python train.py --horizontal_flip=true --translate=0.12 --pooling="mean" --num_labels=120 --optimizer="soap" --weight_decay=0.2
Rows from block 6 of a small multi-label image tagger, named by matrix and row number. Rows with one number within an expert belong to one neuron, the router's apart. Each number is 500 + 25 x the weight over its row's rms, rounded and kept within 0 to 999. All counts start at 0. Numbers have three digits each.
After each expert's rows are labels from the 100 images, of 14848, where the router gives the expert most weight on average: "responds to" is what is common among them. Only what is clearly more common there than usual is listed. The data: photos of arthropod specimens (BIOSCAN-5M).
# router: router (model.blocks.6.mlp.router.weight, 8x192, trained with AdamW), inputs 48-95
# up: expert up (model.blocks.6.mlp.up, 8x96x192), inputs 48-95
# down: expert down (model.blocks.6.mlp.down, 8x192x96, transposed), outputs 48-95

# expert 0
router.0:484479482456501506490551489479528544474483540494499486470479515516494496527531458501484546466515512492516497497486483467484533491502491508487497
up.0:522436494480514504480487492454520487461501457489505507515533471508507489506512495499484483508533518540515485509548512499487513500523523485496501
down.0:511523515504483477457507505479485478567502502538517496485517441516493530475507502503520499530509536496502511503474494498495478501500488497480505
up.1:525520455462496482473476500528536474500533540524524503511478464500471505485517513522485515513459507461499510516499485525472520511492543547501533
down.1:433502484481515502527490499485486531477491492481503517545520492472546466513475479547501538493522470499478512505493510491510459502471504478526480
up.2:522542490494500498492468506468497512502498505479503540532536473529505503525486480472518532531532459477516490452521506466516460458525472493541508
down.2:505482493513459480459507513515465507522473457531459518532451518455521529570509507512500485487455478495497501501451482500495478519489503539491499
up.3:532484502476531450471533475530541536488520522464521541467475494498546488541549442523513514509484507490460508523534524472455480525501469489521520
down.3:487494468456501508521475484484493468491480499506498447467502463463475492469507510487472514507487500486503521502481481490489496539471483525486482
up.4:461491514457488504488479532492483540484511493520475503529485512519523459534467489507481478505513482499481560471497503519504512502486477497483531
down.4:504483511498506507508488504539523516476472525450495492480514533490492498463519473494468508462532481498508480509498525464529516507495490489518487
up.5:453505484532516486511521493536514463498494511486537497505515501500516516523539554490481479535465491507482541531482514477517495483496493505502487
down.5:501466487489446521532487455500550524512487495516505488505537474476470493467481476515554530534509500477520484554541492489490483549498513520519489
up.6:534536486490465508510493479449535478526545506477529458480475515514571508518501481455498508511511487498527481475473515492535498526473501504534511
down.6:465481523580520501495481531510478556511507491512496516438510533521478498505504505493497529493537465561500522516538496534503476481508449498493502
responds to: order Hymenoptera; class Arachnida

# expert 2
router.2:524513562489531442474483512522496517496450506502501517531468533493481499498528485505488488476483477516529489484502524502495484545502524501564505
up.0:505464485525521523501502504486526464491514465478522468496528481544466521497506496555499470486497509535534532501493469530491443508546517458464527
down.0:485478496486530539500492529458506488509510462447480495529478509488561476498454507516486509555514543480527482495481529464485537451495481473511516
up.1:512488496479484463550543468503496517493508540518493519519515555508465513495494532462520496531512489453460516502501488498499534443472515480482470
down.1:534499499493495497474439538466498444481476489497490545503481500525512535506522512520505515452443509485547493544515520496497508471515506499492497
up.2:470458520488530523482477463486497487506483513529484484511513448490524506503466485524491492510492504515513563534494537513493530477557496481459512
down.2:548502499519466479497507509502488489472490451466497475521523480524502546530462460486512474498497489475514458489542514505527530519450511503519516
up.3:524490517471507513541471458485458509539519461523482530501511493507487515491512515520498500521512517470518487537518537492503504458493544513548511
down.3:498534488564464526508494549498520503472489497528479478533484460519488466460483498553526505495490468534486500472512464501515506537534487480458499
up.4:495505501543492548558480514515496518554499508522493596485531508500531494500502500465488480545495454503472510484494502516497518425487516507505527
down.4:553520510498533452488516495509491505478500500468509476529491502512544556490498485543517476487500509498475516514453502482495501480514532515448490
up.5:508540467495494507454506483522529517522503467453468465507527472499529505522505467523480483496469491535485461536479502508504465563508490519500511
down.5:500516491462508499512524458473414527516473499557531494503487510530538459467508503492500572493508458543464523516519503456518492507509532471508467
up.6:510445524533458486513505436512490456501527535476488520515522480465466515500505507514498470512482502486447498521478497513525521513504508493502536
down.6:541505510478473532542531525487493527529509499508476510489489499506553521509525478524509498526500490527448466465546499507543498469493549513502463
responds to: order Coleoptera

# expert 3
router.3:516532487508438477543471487498490480519511486479487525499489494483465487468514541474473497480501488489440534515461543470519516496513524517491505
up.0:528509520475557529525487478505500543487508473507473497483518469465518486483484522532504501475468466489477524489529557539495502474536478490512502
down.0:488518501469521470501498555477494478491535498508486475532531454546538524473504487474456513521521480523504521511452485491482475489560547512481485
up.1:553526536492462498535533489520529492518528526488478491508542488514548516513513470483509476454511551478499522479537498501507512482511499506509463
down.1:522467542550477539445488496522474470499491507450499529475483525468491519485487498492473524499490457468521522505522483486484519536516505464524486
up.2:490482486511457459530504492508551526461468475507479451483507492511542526512537451517472541500507475437479523485535490545482526476536501474501479
down.2:497507509528522533508506505500483496528488539519510518485472472509523485459518470523527529507505483505485518505515531508472516518489524516523493
up.3:514492497520518518477512499497538443511508517526516475533488540471522496491499523527505496501501494471451490471531468558468533498534516509426514
down.3:504532528505518469521511464474526499515503511556494512526497478495481458529491502483452488502484479470494441466536484487466539480466470497512541
up.4:496543532544466485504483541474489530428450458489498467497491512494493522508494468473515518470509535494513508485490501495487489486508512473490506
down.4:519485524504485503517485551534487517461493494472466541546508448497519490499530512463476497505530524526512501547517508552507514547484472520514498
up.5:494508520487504488504537514488480538493495497491451562485511518516548481503509468474507515513524470494507502507468517493503532521518507452508558
down.5:527515519423487514494510495515482494524534471467486451514492498485526466507479516521530509504471490519478531478494474527515499503507461529472533
up.6:497509484422463468540489492516499526465524516489481504521511488467476452546529481497466520493515489516477530460507510490471488497414503461483506
down.6:523484485494514473471494527513541494524479494508468498449508546492534540523461523491552479508466497488521515461567503498515530469527491508498511
responds to: order Hymenoptera

# expert 4
router.4:481532475509539551516483497528548500473513447528497498481522495467514491492473524511508466540519526514532499479527508517534481479462490501483464
up.0:472505533486504531508520478492511478479507539482529505463495484496495555488487492499518503529485511487443568525498509492503506518495512521479531
down.0:444526498459529476527497490482538496476466478490431488478541536509533522507526529530504509452508486476506527500559526530483474512511484505513500
up.1:483479464488511502494443469539518507417532516490521501546514488458503534511499496539486536469498462482548486458506523497513498499529504477525513
down.1:480455481507527483498531508493485484513502522480500500540472524487487527517497494529475506499546510492532470476510455513525494526511509469492533
up.2:475477497501475457520488484435487530480530493506465520509548531481500474470520503496472528472466476506527467496475474481516527491480503465519458
down.2:487493487484475513520516508507493537557540516490493521564496530510500480530477487484474462498507496489507486497522545489512496512493507532502519
up.3:475496506476469507503508511523477467503488482478510469565535482456456541473494492510472490520465504535501477477507511485482460487480482462531508
down.3:508478497524555491516506514520483513491500472477490486503526505497572544520525487456561486476517501462480486509520518494545538518529543452505470
up.4:500482484450517491483521544449531507516467495494413499524525492454494487471494503501514486508525489526453491479477507492505526497475500463494509
down.4:559451507497494521472487470493515524513525526480536482507505527475523495533477476484494533512502500484532468548491510495491502486485519475526533
up.5:471461501491512462491508496489505470493509520501521515541493494469505514521529481498490478466504489492507558539467506520504486514468561514493441
down.5:515508472538493512495490501533460520498520480492471483472464561532497511479469501506452507487500472495503511497492457450529532541510462478477526
up.6:496506504553483502515480540527483515471468510470506470488497503471498505470460435492517494529502507499468550511487524527480493462532508541519526
down.6:464497486482516519515536471532497470488513510486478507470536512515508474519480527480490534486523496462535477478464463503520496466503486485524488
responds to: order Hymenoptera; family Diapriidae

# expert 7
router.7:524477504455488497478468487493518511506535505503475520508517502495507512466478508490485508538476505490455483510503476534500537436511481486502524
up.0:493582551470497498472481489477493504520484490506443464473503479513470522514489486504450493513526507524503542486490474473501531492500487508485507
down.0:497509478501457467549490461522510488440508548485434498511474488490478559539522535503494488511500458526554522487510464503437518504486494495521502
up.1:519484509512501499470493525589476477488480530523506488478494505491510485504490513499486495514506520504534506460481482471508510523526500480496446
down.1:548471506516552502484493519503494525529473472489516489538516506553480495488479477459505510484513494456450512478467501514517489468463559521470501
up.2:514489473474482524493531541530493473508533542542496510480560466489502469526503506536525509464498526531454520507505516472520489506509483518468493
down.2:475502570523490487498471524488504486479513485505522493507500497506487495516511491437559521478531522503530524504476505501523508488526488487493487
up.3:495471540537469497439493523434498475500548520511539480496518496495527488521500511545520493528496568493528468499546458515487492469459530506501492
down.3:496542539503498541501531474483472468457531503507523520481512528473521498505477501508468499515525483542508507504516526479498511490515533573480487
up.4:522496507490486481519476493495485507510528502521469457530521522517531511480516458502506502519493522507496441519491537490475562457538512510488482
down.4:522518458502513525502426546467464507485522473494484522485519497498505506487561438516480497498509488477510431475485513525453475531502474526518512
up.5:494516548513531507469476506533505470474481502520442519525533465475441459502507503516496484421469511516516472481489500510491527481463529529498488
down.5:577474465488541487540535528458492494533496453485527502543507484523521494555480471495464483506499458486466525511518510456482474465503477492502524
up.6:526478531487449472491578493521494544494463510520518484494533490550487464456493525536498506539502474474510540463502513499477502493473529501513502
down.6:485492498522499473455438446528481470545534493495478512514460503479486526479525523537550503486487502504462496548482543505520494517461502523490465
responds to: order Hymenoptera

# expert 1
router.1:548489446509507517485523535502514488551505486518447514516501464481556526526495522476515502487515496494507514506496516505480494441485499502535475
up.0:512499456526511551508468509493480539515549489512476518508528524530504460512514453456536483474472486457521514517461558444515480464510532468514512
down.0:462506503509518531538489483457517508507505507481492481512481563504529468493511487508455518520552493519506500530486518514531498482527482510508479
up.1:490483492540507454501490506516504539482502525524450504482472542469530510490515464514522513502540488506489483479524496517497518497518521498476557
down.1:516497537518522497522491521517478509457522485500544507471517460519494510479485531523493462498492510474518505481547536448498505508479476484513525
up.2:511512456548547519511466528474498556510533519485448550497500503486499514494474521495498535539523502508501471517526461468485497472442553530478550
down.2:484427518469508533515516490487470460478468510549527483490501510505485506520545489509519485502530483484536508502487500490505480471503496481529483
up.3:496498498517472468512510527508509488495523511552516489494546496524494493500475511509532513496516477516485551501488510476500491500519529523468501
down.3:502489495533506529526476494468472569515511521471500488512528476508506487536527558486540486476505453569505486468489533485535468505495541510526531
up.4:515526520528516546468488524524527517481545487529508513496572538475523429513493482470489468480470458525484502490495462481534530493495483510524509
down.4:544492522487490489497530485500515479466498513480522508549465495525528535447493511497514487461524493519491500509469498466495477535543509488474501
up.5:480479513540514503480506460468461494535503496525525513474476522508503487492542487550517466502510494498464505524480524493495459507495480501496506
down.5:512512455507491456501511502493500495479487516476507499484475509516454501507495462495486519475517536491486541531548497477478531533515484525505486
up.6:494465476501503528474491516548519444509469535512479551495501538475501474468502535537505484497490508500489500527482511490505521515510448500521506
down.6:490469514458543506480516473493465518554520483519539483483499447512468519513522542459487496524484487489465484530522495491460487510507505538481458
responds to: order Diptera; family Sciaridae

# expert 6
router.6:479462511509491478503488451528515496508468527464508451468471503516480493546493494547492533499496475486503535514507498419484482550521502501489510
up.0:519485528502487528486496495481454507469490485500464518481495495472449509523504508534521507480505498488513505471530523534430499498488495504470493
down.0:532544493500499504474511524500485518433523480503502523488501512525493525466527481455521503549487513491528499533520451480477506512501495519486491
up.1:520452566515515560480491520502476489527514493504504498482531512509518528505524521491493442470550487513492547492505483524508487475473501494491472
down.1:486466487523548461468507531539546540501530478545501518473476484481562476481473495512489493470431544494499482470490475499474499490532479530474512
up.2:524493473457480526482481489510522535480529502504528569516531498497498487506500530506460491538461483495514488485517516510537504480510542503482500
down.2:494537453488561460457490520517518561521500514533499501515450494489473511522492519515518482499503512483487501517532492496514485487455418499464476
up.3:496511440476482495480481498535484500464525510486477491523454514512485487491487482432459490513458474503495502445487512496482490531538493568490460
down.3:493438517496509480468510478507539506483515493513496499475516523497447515493524531557535485504516466492556527495505510517473537455486499499495508
up.4:498505507486484513553486480483493509492525507507511419460553506467513501512484514564478500520487484477469530465496492525507496519486542474475497
down.4:513485483485496497492473522517473487471470460477483501478527515479471486505495504472495465522481519495461519497538489499505507515451497488471463
up.5:494527471470506528476506501474475497473493489471513515526518529510534503498492472508460512480465484505502516480496560482554493467516503490487490
down.5:485489492491505483516496496508480513504491481497465519539498505508484516482504563491496496531486500514535481542434489459498530508509470505501492
up.6:501479507497496491534506505488512525543514534473473481533464474514521500518515522509494561542484537479477520477491516484476517528496488467497526
down.6:501512480527487536513507453493499510511501529512505511456526526497551512500534512483532451500530475487535496497505516507516462528513486528506512
responds to: order Hemiptera; family Tropiduchidae