Rows from block 2 of a small multi-label image tagger, named by matrix and row number. Rows with one number within an expert belong to one neuron, the router's apart. Each number is 128 + 24 x the weight over its row's rms, rounded and kept within 0 to 255. All counts start at 0. Numbers have three digits each. After the name is the row's rms in percent of the matrix's.
Before each expert's rows are labels from the 100 images, of 14848, where the router gives the expert most weight on average: "patch colour" is the nearest of a few named colours to the mean colour under the peak; "strongest on" is what is common among them. Only what is clearly more common there than usual is listed. The data: photos of arthropod specimens (BIOSCAN-5M).
# router: router (model.blocks.2.mlp.router.weight, 8x192, trained with AdamW), inputs 64-127
# up: expert up (model.blocks.2.mlp.up, 8x96x192), inputs 64-127
# down: expert down (model.blocks.2.mlp.down, 8x192x96, transposed), outputs 64-127

# expert 5
patch colour: pink
strongest on: order Hymenoptera
router.5 125:108101166149106181127144112124129146117193149109143141151120127119075121090174072176146130131088106113114107094097131145127124145130122126163157118167127116104118135087205086119159145109157098
up.0 097:140119144181135146095139098137149145096157143126102111129177143176108122134137119104148102162155077135140096170112149074151074169149153153120105126113131141105125153144137111064112150126154146
down.0 098:123159085070134127140101137126144131157085092121140155164121110117130122139112119157145145085120151136092115102149125110138142098129126099163161122171124129143125136153114183145095122066113091
up.1 097:132115128099171131123118133157122161116130134156131152110111136119117114159109146165152112141148126113103107148088146090104104158056119136085077130117174150137133123162125128115123108095128109
down.1 095:117141149131106118153168120127147119133128080127183112101125153136158129099137104116150109095118100155151110088175123094162140155120127132163122124155139131105112105108130101134149119148126122
up.2 098:145147099114128141133128138138125112170097115136142117089100136083156122124137114110128126168106132104155141123075144124156158172117130073137133133120149113163132139141131105156139149122158162
down.2 095:111140175190130102146132087126134142111156120114147129148190167117102141137134131143144150113156144132132108115121070126136108128141113163174094144135121116058140151096161177115115117154117110
up.3 091:102091130131134139091172113155103092106111144089143103117090101150118134141103146103118110161117123126147127144146100111135137150164104153167133100119089155158122118082134120097105065136099097
down.3 095:175186130093150113125106094123157188112150149124112116125136156104117121130158090135121135137133120147134161136109151128123136140099133081109092141148149149080106123124153135113110118103143127
up.4 087:142123109116108119116155130114134125122116104090128150071153128090160084156113134116128099149148141166136095160146138119158127112131133094112130155154121120150156153112110171046104171122138130
down.4 103:134124112163093122120097118152136129098125122144147115131146168122159134108145148144148075079172168123134126108081159119138111143106133135088141133072143171129121096157132171106120149164137084
up.5 100:081122118127136138098142134132133145104106101155138135096165097148145131115106108094165087175111136139166139128163135146093145129122087141165195113130188171120145161141114101189126125107129117
down.5 097:168151122150129130160112099096134114085182144163106113116104142102121159126175143154086168132170133128123128160119159101171078149132136110139087142132106095128138153103183172065137122138102156
up.6 111:180159122120175144128114115091134131142074173106177123149135178125100141121173126129089138152098090107138133120155138127136125148147188090128122120161092150132102126117118160132114136116138098
down.6 104:090163112132140124086151094149143101088117125132116149151104097152146159140096113102139160108125155080100101145074118140143148118147103155156100153112149110117134116133142128118123076125139163
up.7 093:102184140158140152077156121125165123099162152106109124157123122118126130081063104145137115141132116153114121084127107179121142156113147128179098141170098146154118125148141129115135124107159088
down.7 094:167151136093146130147109107172129126110095094104141156130153106109106140099173133133127114131118142087116122135088119120126106153159073124110116108094121119131163121168150159088125127119102129
up.8 117:116127127092137139139094113130126154136088142133147108140090147128150108156123125130150156116126095148176145140140129163110127141146138101108134117102117091161121150158129122140128109127173152
down.8 113:096127140130127160144137159139154148115169090156128126125085135059120135157091143125089100132103157105124146126171133094133124159098132141117089127136121166082144104136114094133119113126137122
up.9 092:128075179121105133165116143133168160100170092136120127132124118159173093133116142124117103127136149109113124128177146126142135087186152126125138132135095175128102098164108147120142135137128095
down.9 102:100125114121129163110112115151141136136099118103116153115115110159163080104127129139133118108139127131097135182148113156150135126118132112137103126127110143104118079085114192131134121170118143

# expert 4
patch colour: grey
strongest on: order Lepidoptera
router.4 096:141162173103128112149157151107128173107129145172164113129163144121109116117124114111112091094153149129110176134161116123145159140117128128137136138147116147126101163172153138159131146098096156
up.0 095:107166144141113152083097132112121124129132113178140158123109145070122096099123137100116126119100188124140137118112133111121110134107124163167110126115148145144127161116122085110122127170140132
down.0 100:151087125173130096137161140156124080111144148106141116111129107164143129111129112072128165152136139096162078111138120116153128160131116111139094114120142132108132168152150140104176091123081135
up.1 094:140134108134099119101115150115112121128118129137158160134136156122138096133145180139156118086149064080147136117119150104130106104104095137138091145113147144167092135147125149153153159128123117
down.1 100:128101144108158122134153144147157162123155132149107136144118101152134129137121119091108161153084169119144132145145097138077146171117127145093166145149171127139170148089140148156109096113181133
up.2 097:091121132134136166145127143090115139141137103100113092115151127141131065157150125128110134130169151113101120096128116148127119102120144155142089103115123170112125130141156136100129119083128135
down.2 101:106101128140122123120143125101145103153134122105124190133128136092118167114092115096144095126096134142177132125118134139137176158134107129102162114134095133150140121123134111147169128181100121
up.3 103:088143107139099126130108113104118099123106128144146112127079108118145136154150157108172100106118088131124104132095166122109180128186127100113127169120210163119155152139125122095104119124091082
down.3 103:128152105123136103128131130170109110137102103108141109125167107144091110125130103158137161160135166105157158151085134120153092113073172151125166098129104131105108124090131135124147139128143118
up.4 090:154095135154193169114082131134091134110117123161088119127108137119113124169079138139130147119110166125144109107118130116158130123108122132086123114160152128157105117152105107130092114105110147
down.4 089:125130094061099126140179130118151110139153118137119108173139064156119138084143080118129097156131126132112138132123105141100136120135135166145117125104117154144140159136086131110162124165128129
up.5 092:146099157099177134115160155128162146131156155118117109114140143134153106109149127135124115142150164160102125085123130105106134147076172114153125134101100110167145091158137181119144149125106120
down.5 093:146144118159132083149097161121099135087111123132100102164127079115138130182099095091158105117101098114152136116163131129154114116167129129114159105126112151130103125079139115138174145127149145
up.6 097:159151133099142150086129108142120182110128121116141145081099163142092121086116164142104171123128144113157103130151149124113143128109128143136129109133176119123090131121111142128149093113110132
down.6 094:121078129159099139144136121111125142103111126118161168160086121133153146158135106086155100150117105159123125095099155129132115121132132088130138073146071126134144145129113138083113056116121102
up.7 114:138167099155098119139101133148097098135099121109141137157096105128154129135139131121109118130110120085126144129152156143156106129170119133163139136097139127080169148131097106172129182128071134
down.7 107:140135153122122116145140109149115161112140131047183105146109119104157149126084140136145130122093157126090146132130096142121145097137164136115118178161083130153138130132107105143131134130126104
up.8 094:096124137128092150146148135132140132135141142101101114122131127086145118059102159117119152112127130096140104160107149112161105083117170096111132159129102124103149125165119115084124143134160160
down.8 093:092132139183124119121122114130114112110127102140124111100110145147144107138121088161115107135127137116134170110148137126112100163113125112174119116080160139167103087144143120163148150149091142
up.9 108:125132118133137098122141139129083097103082122086125115109130131158147175109093096113119107130124126089115142162117138149103160137109116118109127122112125154123106146106172124103181109148153089
down.9 115:142155101167110125103110081140126154116145103104140111162120079133129123168163136117133127161134113145141106130099119106156144121160116079161134103171127056141135135106155113089090174135126149

# expert 7
patch colour: white
strongest on: class Arachnida; order Trombidiformes
router.7 101:116103093111073152100146107184145151098140085086080160078111116146146126124074127100151189156132107095137124115117158105134120101141102163133132116114150119126133121167111144141121146147148161
up.0 109:116119111166104137150136143139171102160118120112120156120132094150126166156142083125125115096170106133154112101121151147163151126106180158118146109146167113099095119114127102069108045139181135
down.0 107:152180137103122148106133123062130138106116120148109127168057162110079112110110183165173121127109136160091144150128113082092138143149094121128087114137111157162135113166148136164161185146125138
up.1 098:134169135134136167134141127123113121110160128147186107109153141145131103084143131166135197140106145120139120108113136139127133084131142120130100167142124094121145113112109122136176144117091135
down.1 096:090133108171138103088103124131132132131103138131121120125154142111159129085071163122095114101181104164106121112091147123101102128113122064110149125172143144167135134132133141124125092104146154
up.2 094:132144130134080121178153113174125104170132124135112145147149109064136120144196170135121109128135118092099129145154176116089082138122184159131132136130147117116139118153135091147150157136138147
down.2 091:128113125138161112133102124099086138104088126091123151164152113172142199137126104165136139126173141112209144112151123148145125158117112138164133157132136128168113132156123139126113113154075082
up.3 100:127126082063124151143123167145094131101134120107079145125112126102152125144144154096084141172169134171122118123148130122125100109115143113108151073090149097100125140147099140111098106167097163
down.3 104:131110081165148124134159130151159127147108120096124112124179078149119137112125138159158106105115164103091122102137139143093153093128124153119108143128156102157144077112115145126142123150143089
up.4 114:135059147162130151142124111086153158153148158134132133100181153107125125161152094126120133179131088143128125135108097148110111123108120132118125083149117136129128136105145096121127155096140138
down.4 123:097129163155088136164087118088190140145160131118142107134177108096088124182131137139121097137150103155139114133091160123087121130129135105088117134173130111140078136136136127122152129084090101
up.5 089:112129132102147110125062166101133175071125126125096107128130125155118123093113135156105152101103171091139120086100129126131103111142126115120113139146100116110128120143157100114101120135094151
down.5 086:113111123108102112158099169118123095148141163116133119134162119119119103121101114165120087183131135107163099165122128115133133138125122147105101101126154124124145114115152154128132120094136134
up.6 101:094121116143152131111185111076092189151161149164099115119085164112133101164141116132129097155132128082161100138088161121144117178101120141111119128101120153155094154124104101124175131122132175
down.6 095:179135161171101135169124116154125121120061154095118147130135125060126131145138125122148147126106158150134124161106094102100144152130134138168125174160109121088144106156139101138162157089168111
up.7 100:171126135144095099120165137081106110107165081158137122168162148147097132117143110120117111092097161116145118102081084159133157108114147163123092171128102117156125112135159139131130149122132158
down.7 093:111154122172169101120141080136119155119130135140136113112095122162165107127120101105074153129135133104131097153104162102125102133147135096163212109152153141117116143172132097121137090142135120
up.8 105:106119189125149127115147129133173167105130139162125136109126088146129094085138099120128113083151127121120118127112205167121144097104148177112119139151125122143132118134132133165154107149120115
down.8 110:196103067106137105138116205094159142110141141142139134123093115103128165164123144122086126106117177122100127138091153138136113173120115131127111085121140107123143123133117135104138138124137120
up.9 098:162116158133138112121085139154129139152124154119138133124136092158138143117109125098156102093149124181127088128130108157168103096120131129125127120105101131131111154118107151156122114131101146
down.9 092:103112154121115150144120092097122176079130140113126116135066093127103153148130134135170125181131121121134134163160141129140137107169150129058174130130148135152147111164111114087123155138160131

# expert 3
patch colour: grey
strongest on: order Lepidoptera
router.3 097:095173133146137076164078115150159140156124130112135117132151156154123135163123132145095126105142141140180143142122128156170117158120120090137146145124074141145161179106116144162120128122136115
up.0 097:131089165083125128138113147091140130143109121143096103135109117160096156171135083103132137147146188139109133154119145119117115121078083097115137145091082104112107089099113149148125093140156134
down.0 104:106130138080140136048121125121087140161149134126140130151148145133129114111104171136184174132115129176140124097143174165099149173161143099101135120128144136154167140141089107112130154127184133
up.1 108:099135162126126114109109128127105131133147131099115125122128145173118154121123103157136139164138110083125124155127141166080095105164147131106155134129090148112138165150122156141136117127176118
down.1 106:114087117139139157141162145113114133119141129146119128136127096148079128130158121170144091106114159093149167102157125104131186121090118138122111152081135128108160111129148110080141152117113092
up.2 101:074112135152123150105124108132117106152118091141084161127134164105153152110134135124104161165163140137148136164085126140162141134086170114113124093100101128167129104109095106120158084157128144
down.2 107:146103147118126118138111132121101110090169145139128099129163107146127072149133101134111161148140126123182121157105139149087136162106133134143136183127134135091121138144126144130114133108137110
up.3 100:127140144128114119100132130138151087106139101144104145147140169128144068140152186101093168145120134080119132110130097141136140175135123135118135124132096100108156144120132145135107131139132127
down.3 091:125185120143148117165130107125133122159109123110189098171128131138123150104114113144140079138143099157141109134106169133146157109107153142135140122138145139147094094136132085148159145153112129
up.4 093:111087182103114115110077135119155164123174120107136143126131119123128121123089099116152160133177092128130138101110130104084122113133103165078106138125122145117137096108110135177173105074171128
down.4 111:130111079155070124126169114150082105081168143164119112132108115107147155093185140132109143091135140144114139128124135128155145148153098163113102103135113142132123113162107111099144126149107128
up.5 100:129126120163164058079164119126145116102138133104103123108128108154127152076124132118122103114087132096113142185135128141105142158130121094104153079120089131129086119101152157113149118153099113
down.5 098:096127133132101184141118117140115116178092134127151117149149147136131101202129142109141118152112115126180152079102104121123131123124114112091108157171136126118143114110078086153135157116143115
up.6 102:176133090116106158130131119114180135127088085156105108128116107118124155123142122118103141123162136089106125145110080153146084133134109132158096087117140114139132157130151083107144110164102113
down.6 105:114094112148103118139097128094071103127140148091142137110096118150104134168128115113151111170133166097142115138117152105136140113112133143124146130142129110131110077157155144109111112084091128
up.7 096:136180137148128104133137104107126170165102155126149125110114165139119143113088103117146097126132103080130157102111138087096144106153093123157162149132178126117098119124132142136109138089119071
down.7 096:172113115152112159165135091156141109130127136112136143141114102112102122163092170093146123114075136115136134109149116178121119134093153089105138138118126096116099161071108110136092137159102134
up.8 101:135112127142157136085097135120104174138105159130140131109116126087133136128104133122143131126115166102151130141119168111137155136112209131079135113111153150122147138118085124113155146161142129
down.8 114:154150111089154160081148111148106079123168144155143165158119132137149120128136108134126116147083106107075147098144064066122148180100107110126098166130153133092140135134119128142108130125160172
up.9 096:124139098090154126123154103166127163145091090132201138098139151106128160122156118150168130091115116137087157099096153108127117141148137153091169137131100104156099125124114127103103144140153156
down.9 094:158112123131096111127097153099101144127112133105127134160128119152206100123150142091117141133149128158176119135128153120174116127121125121151131091102144157140117107158119141108106101141140090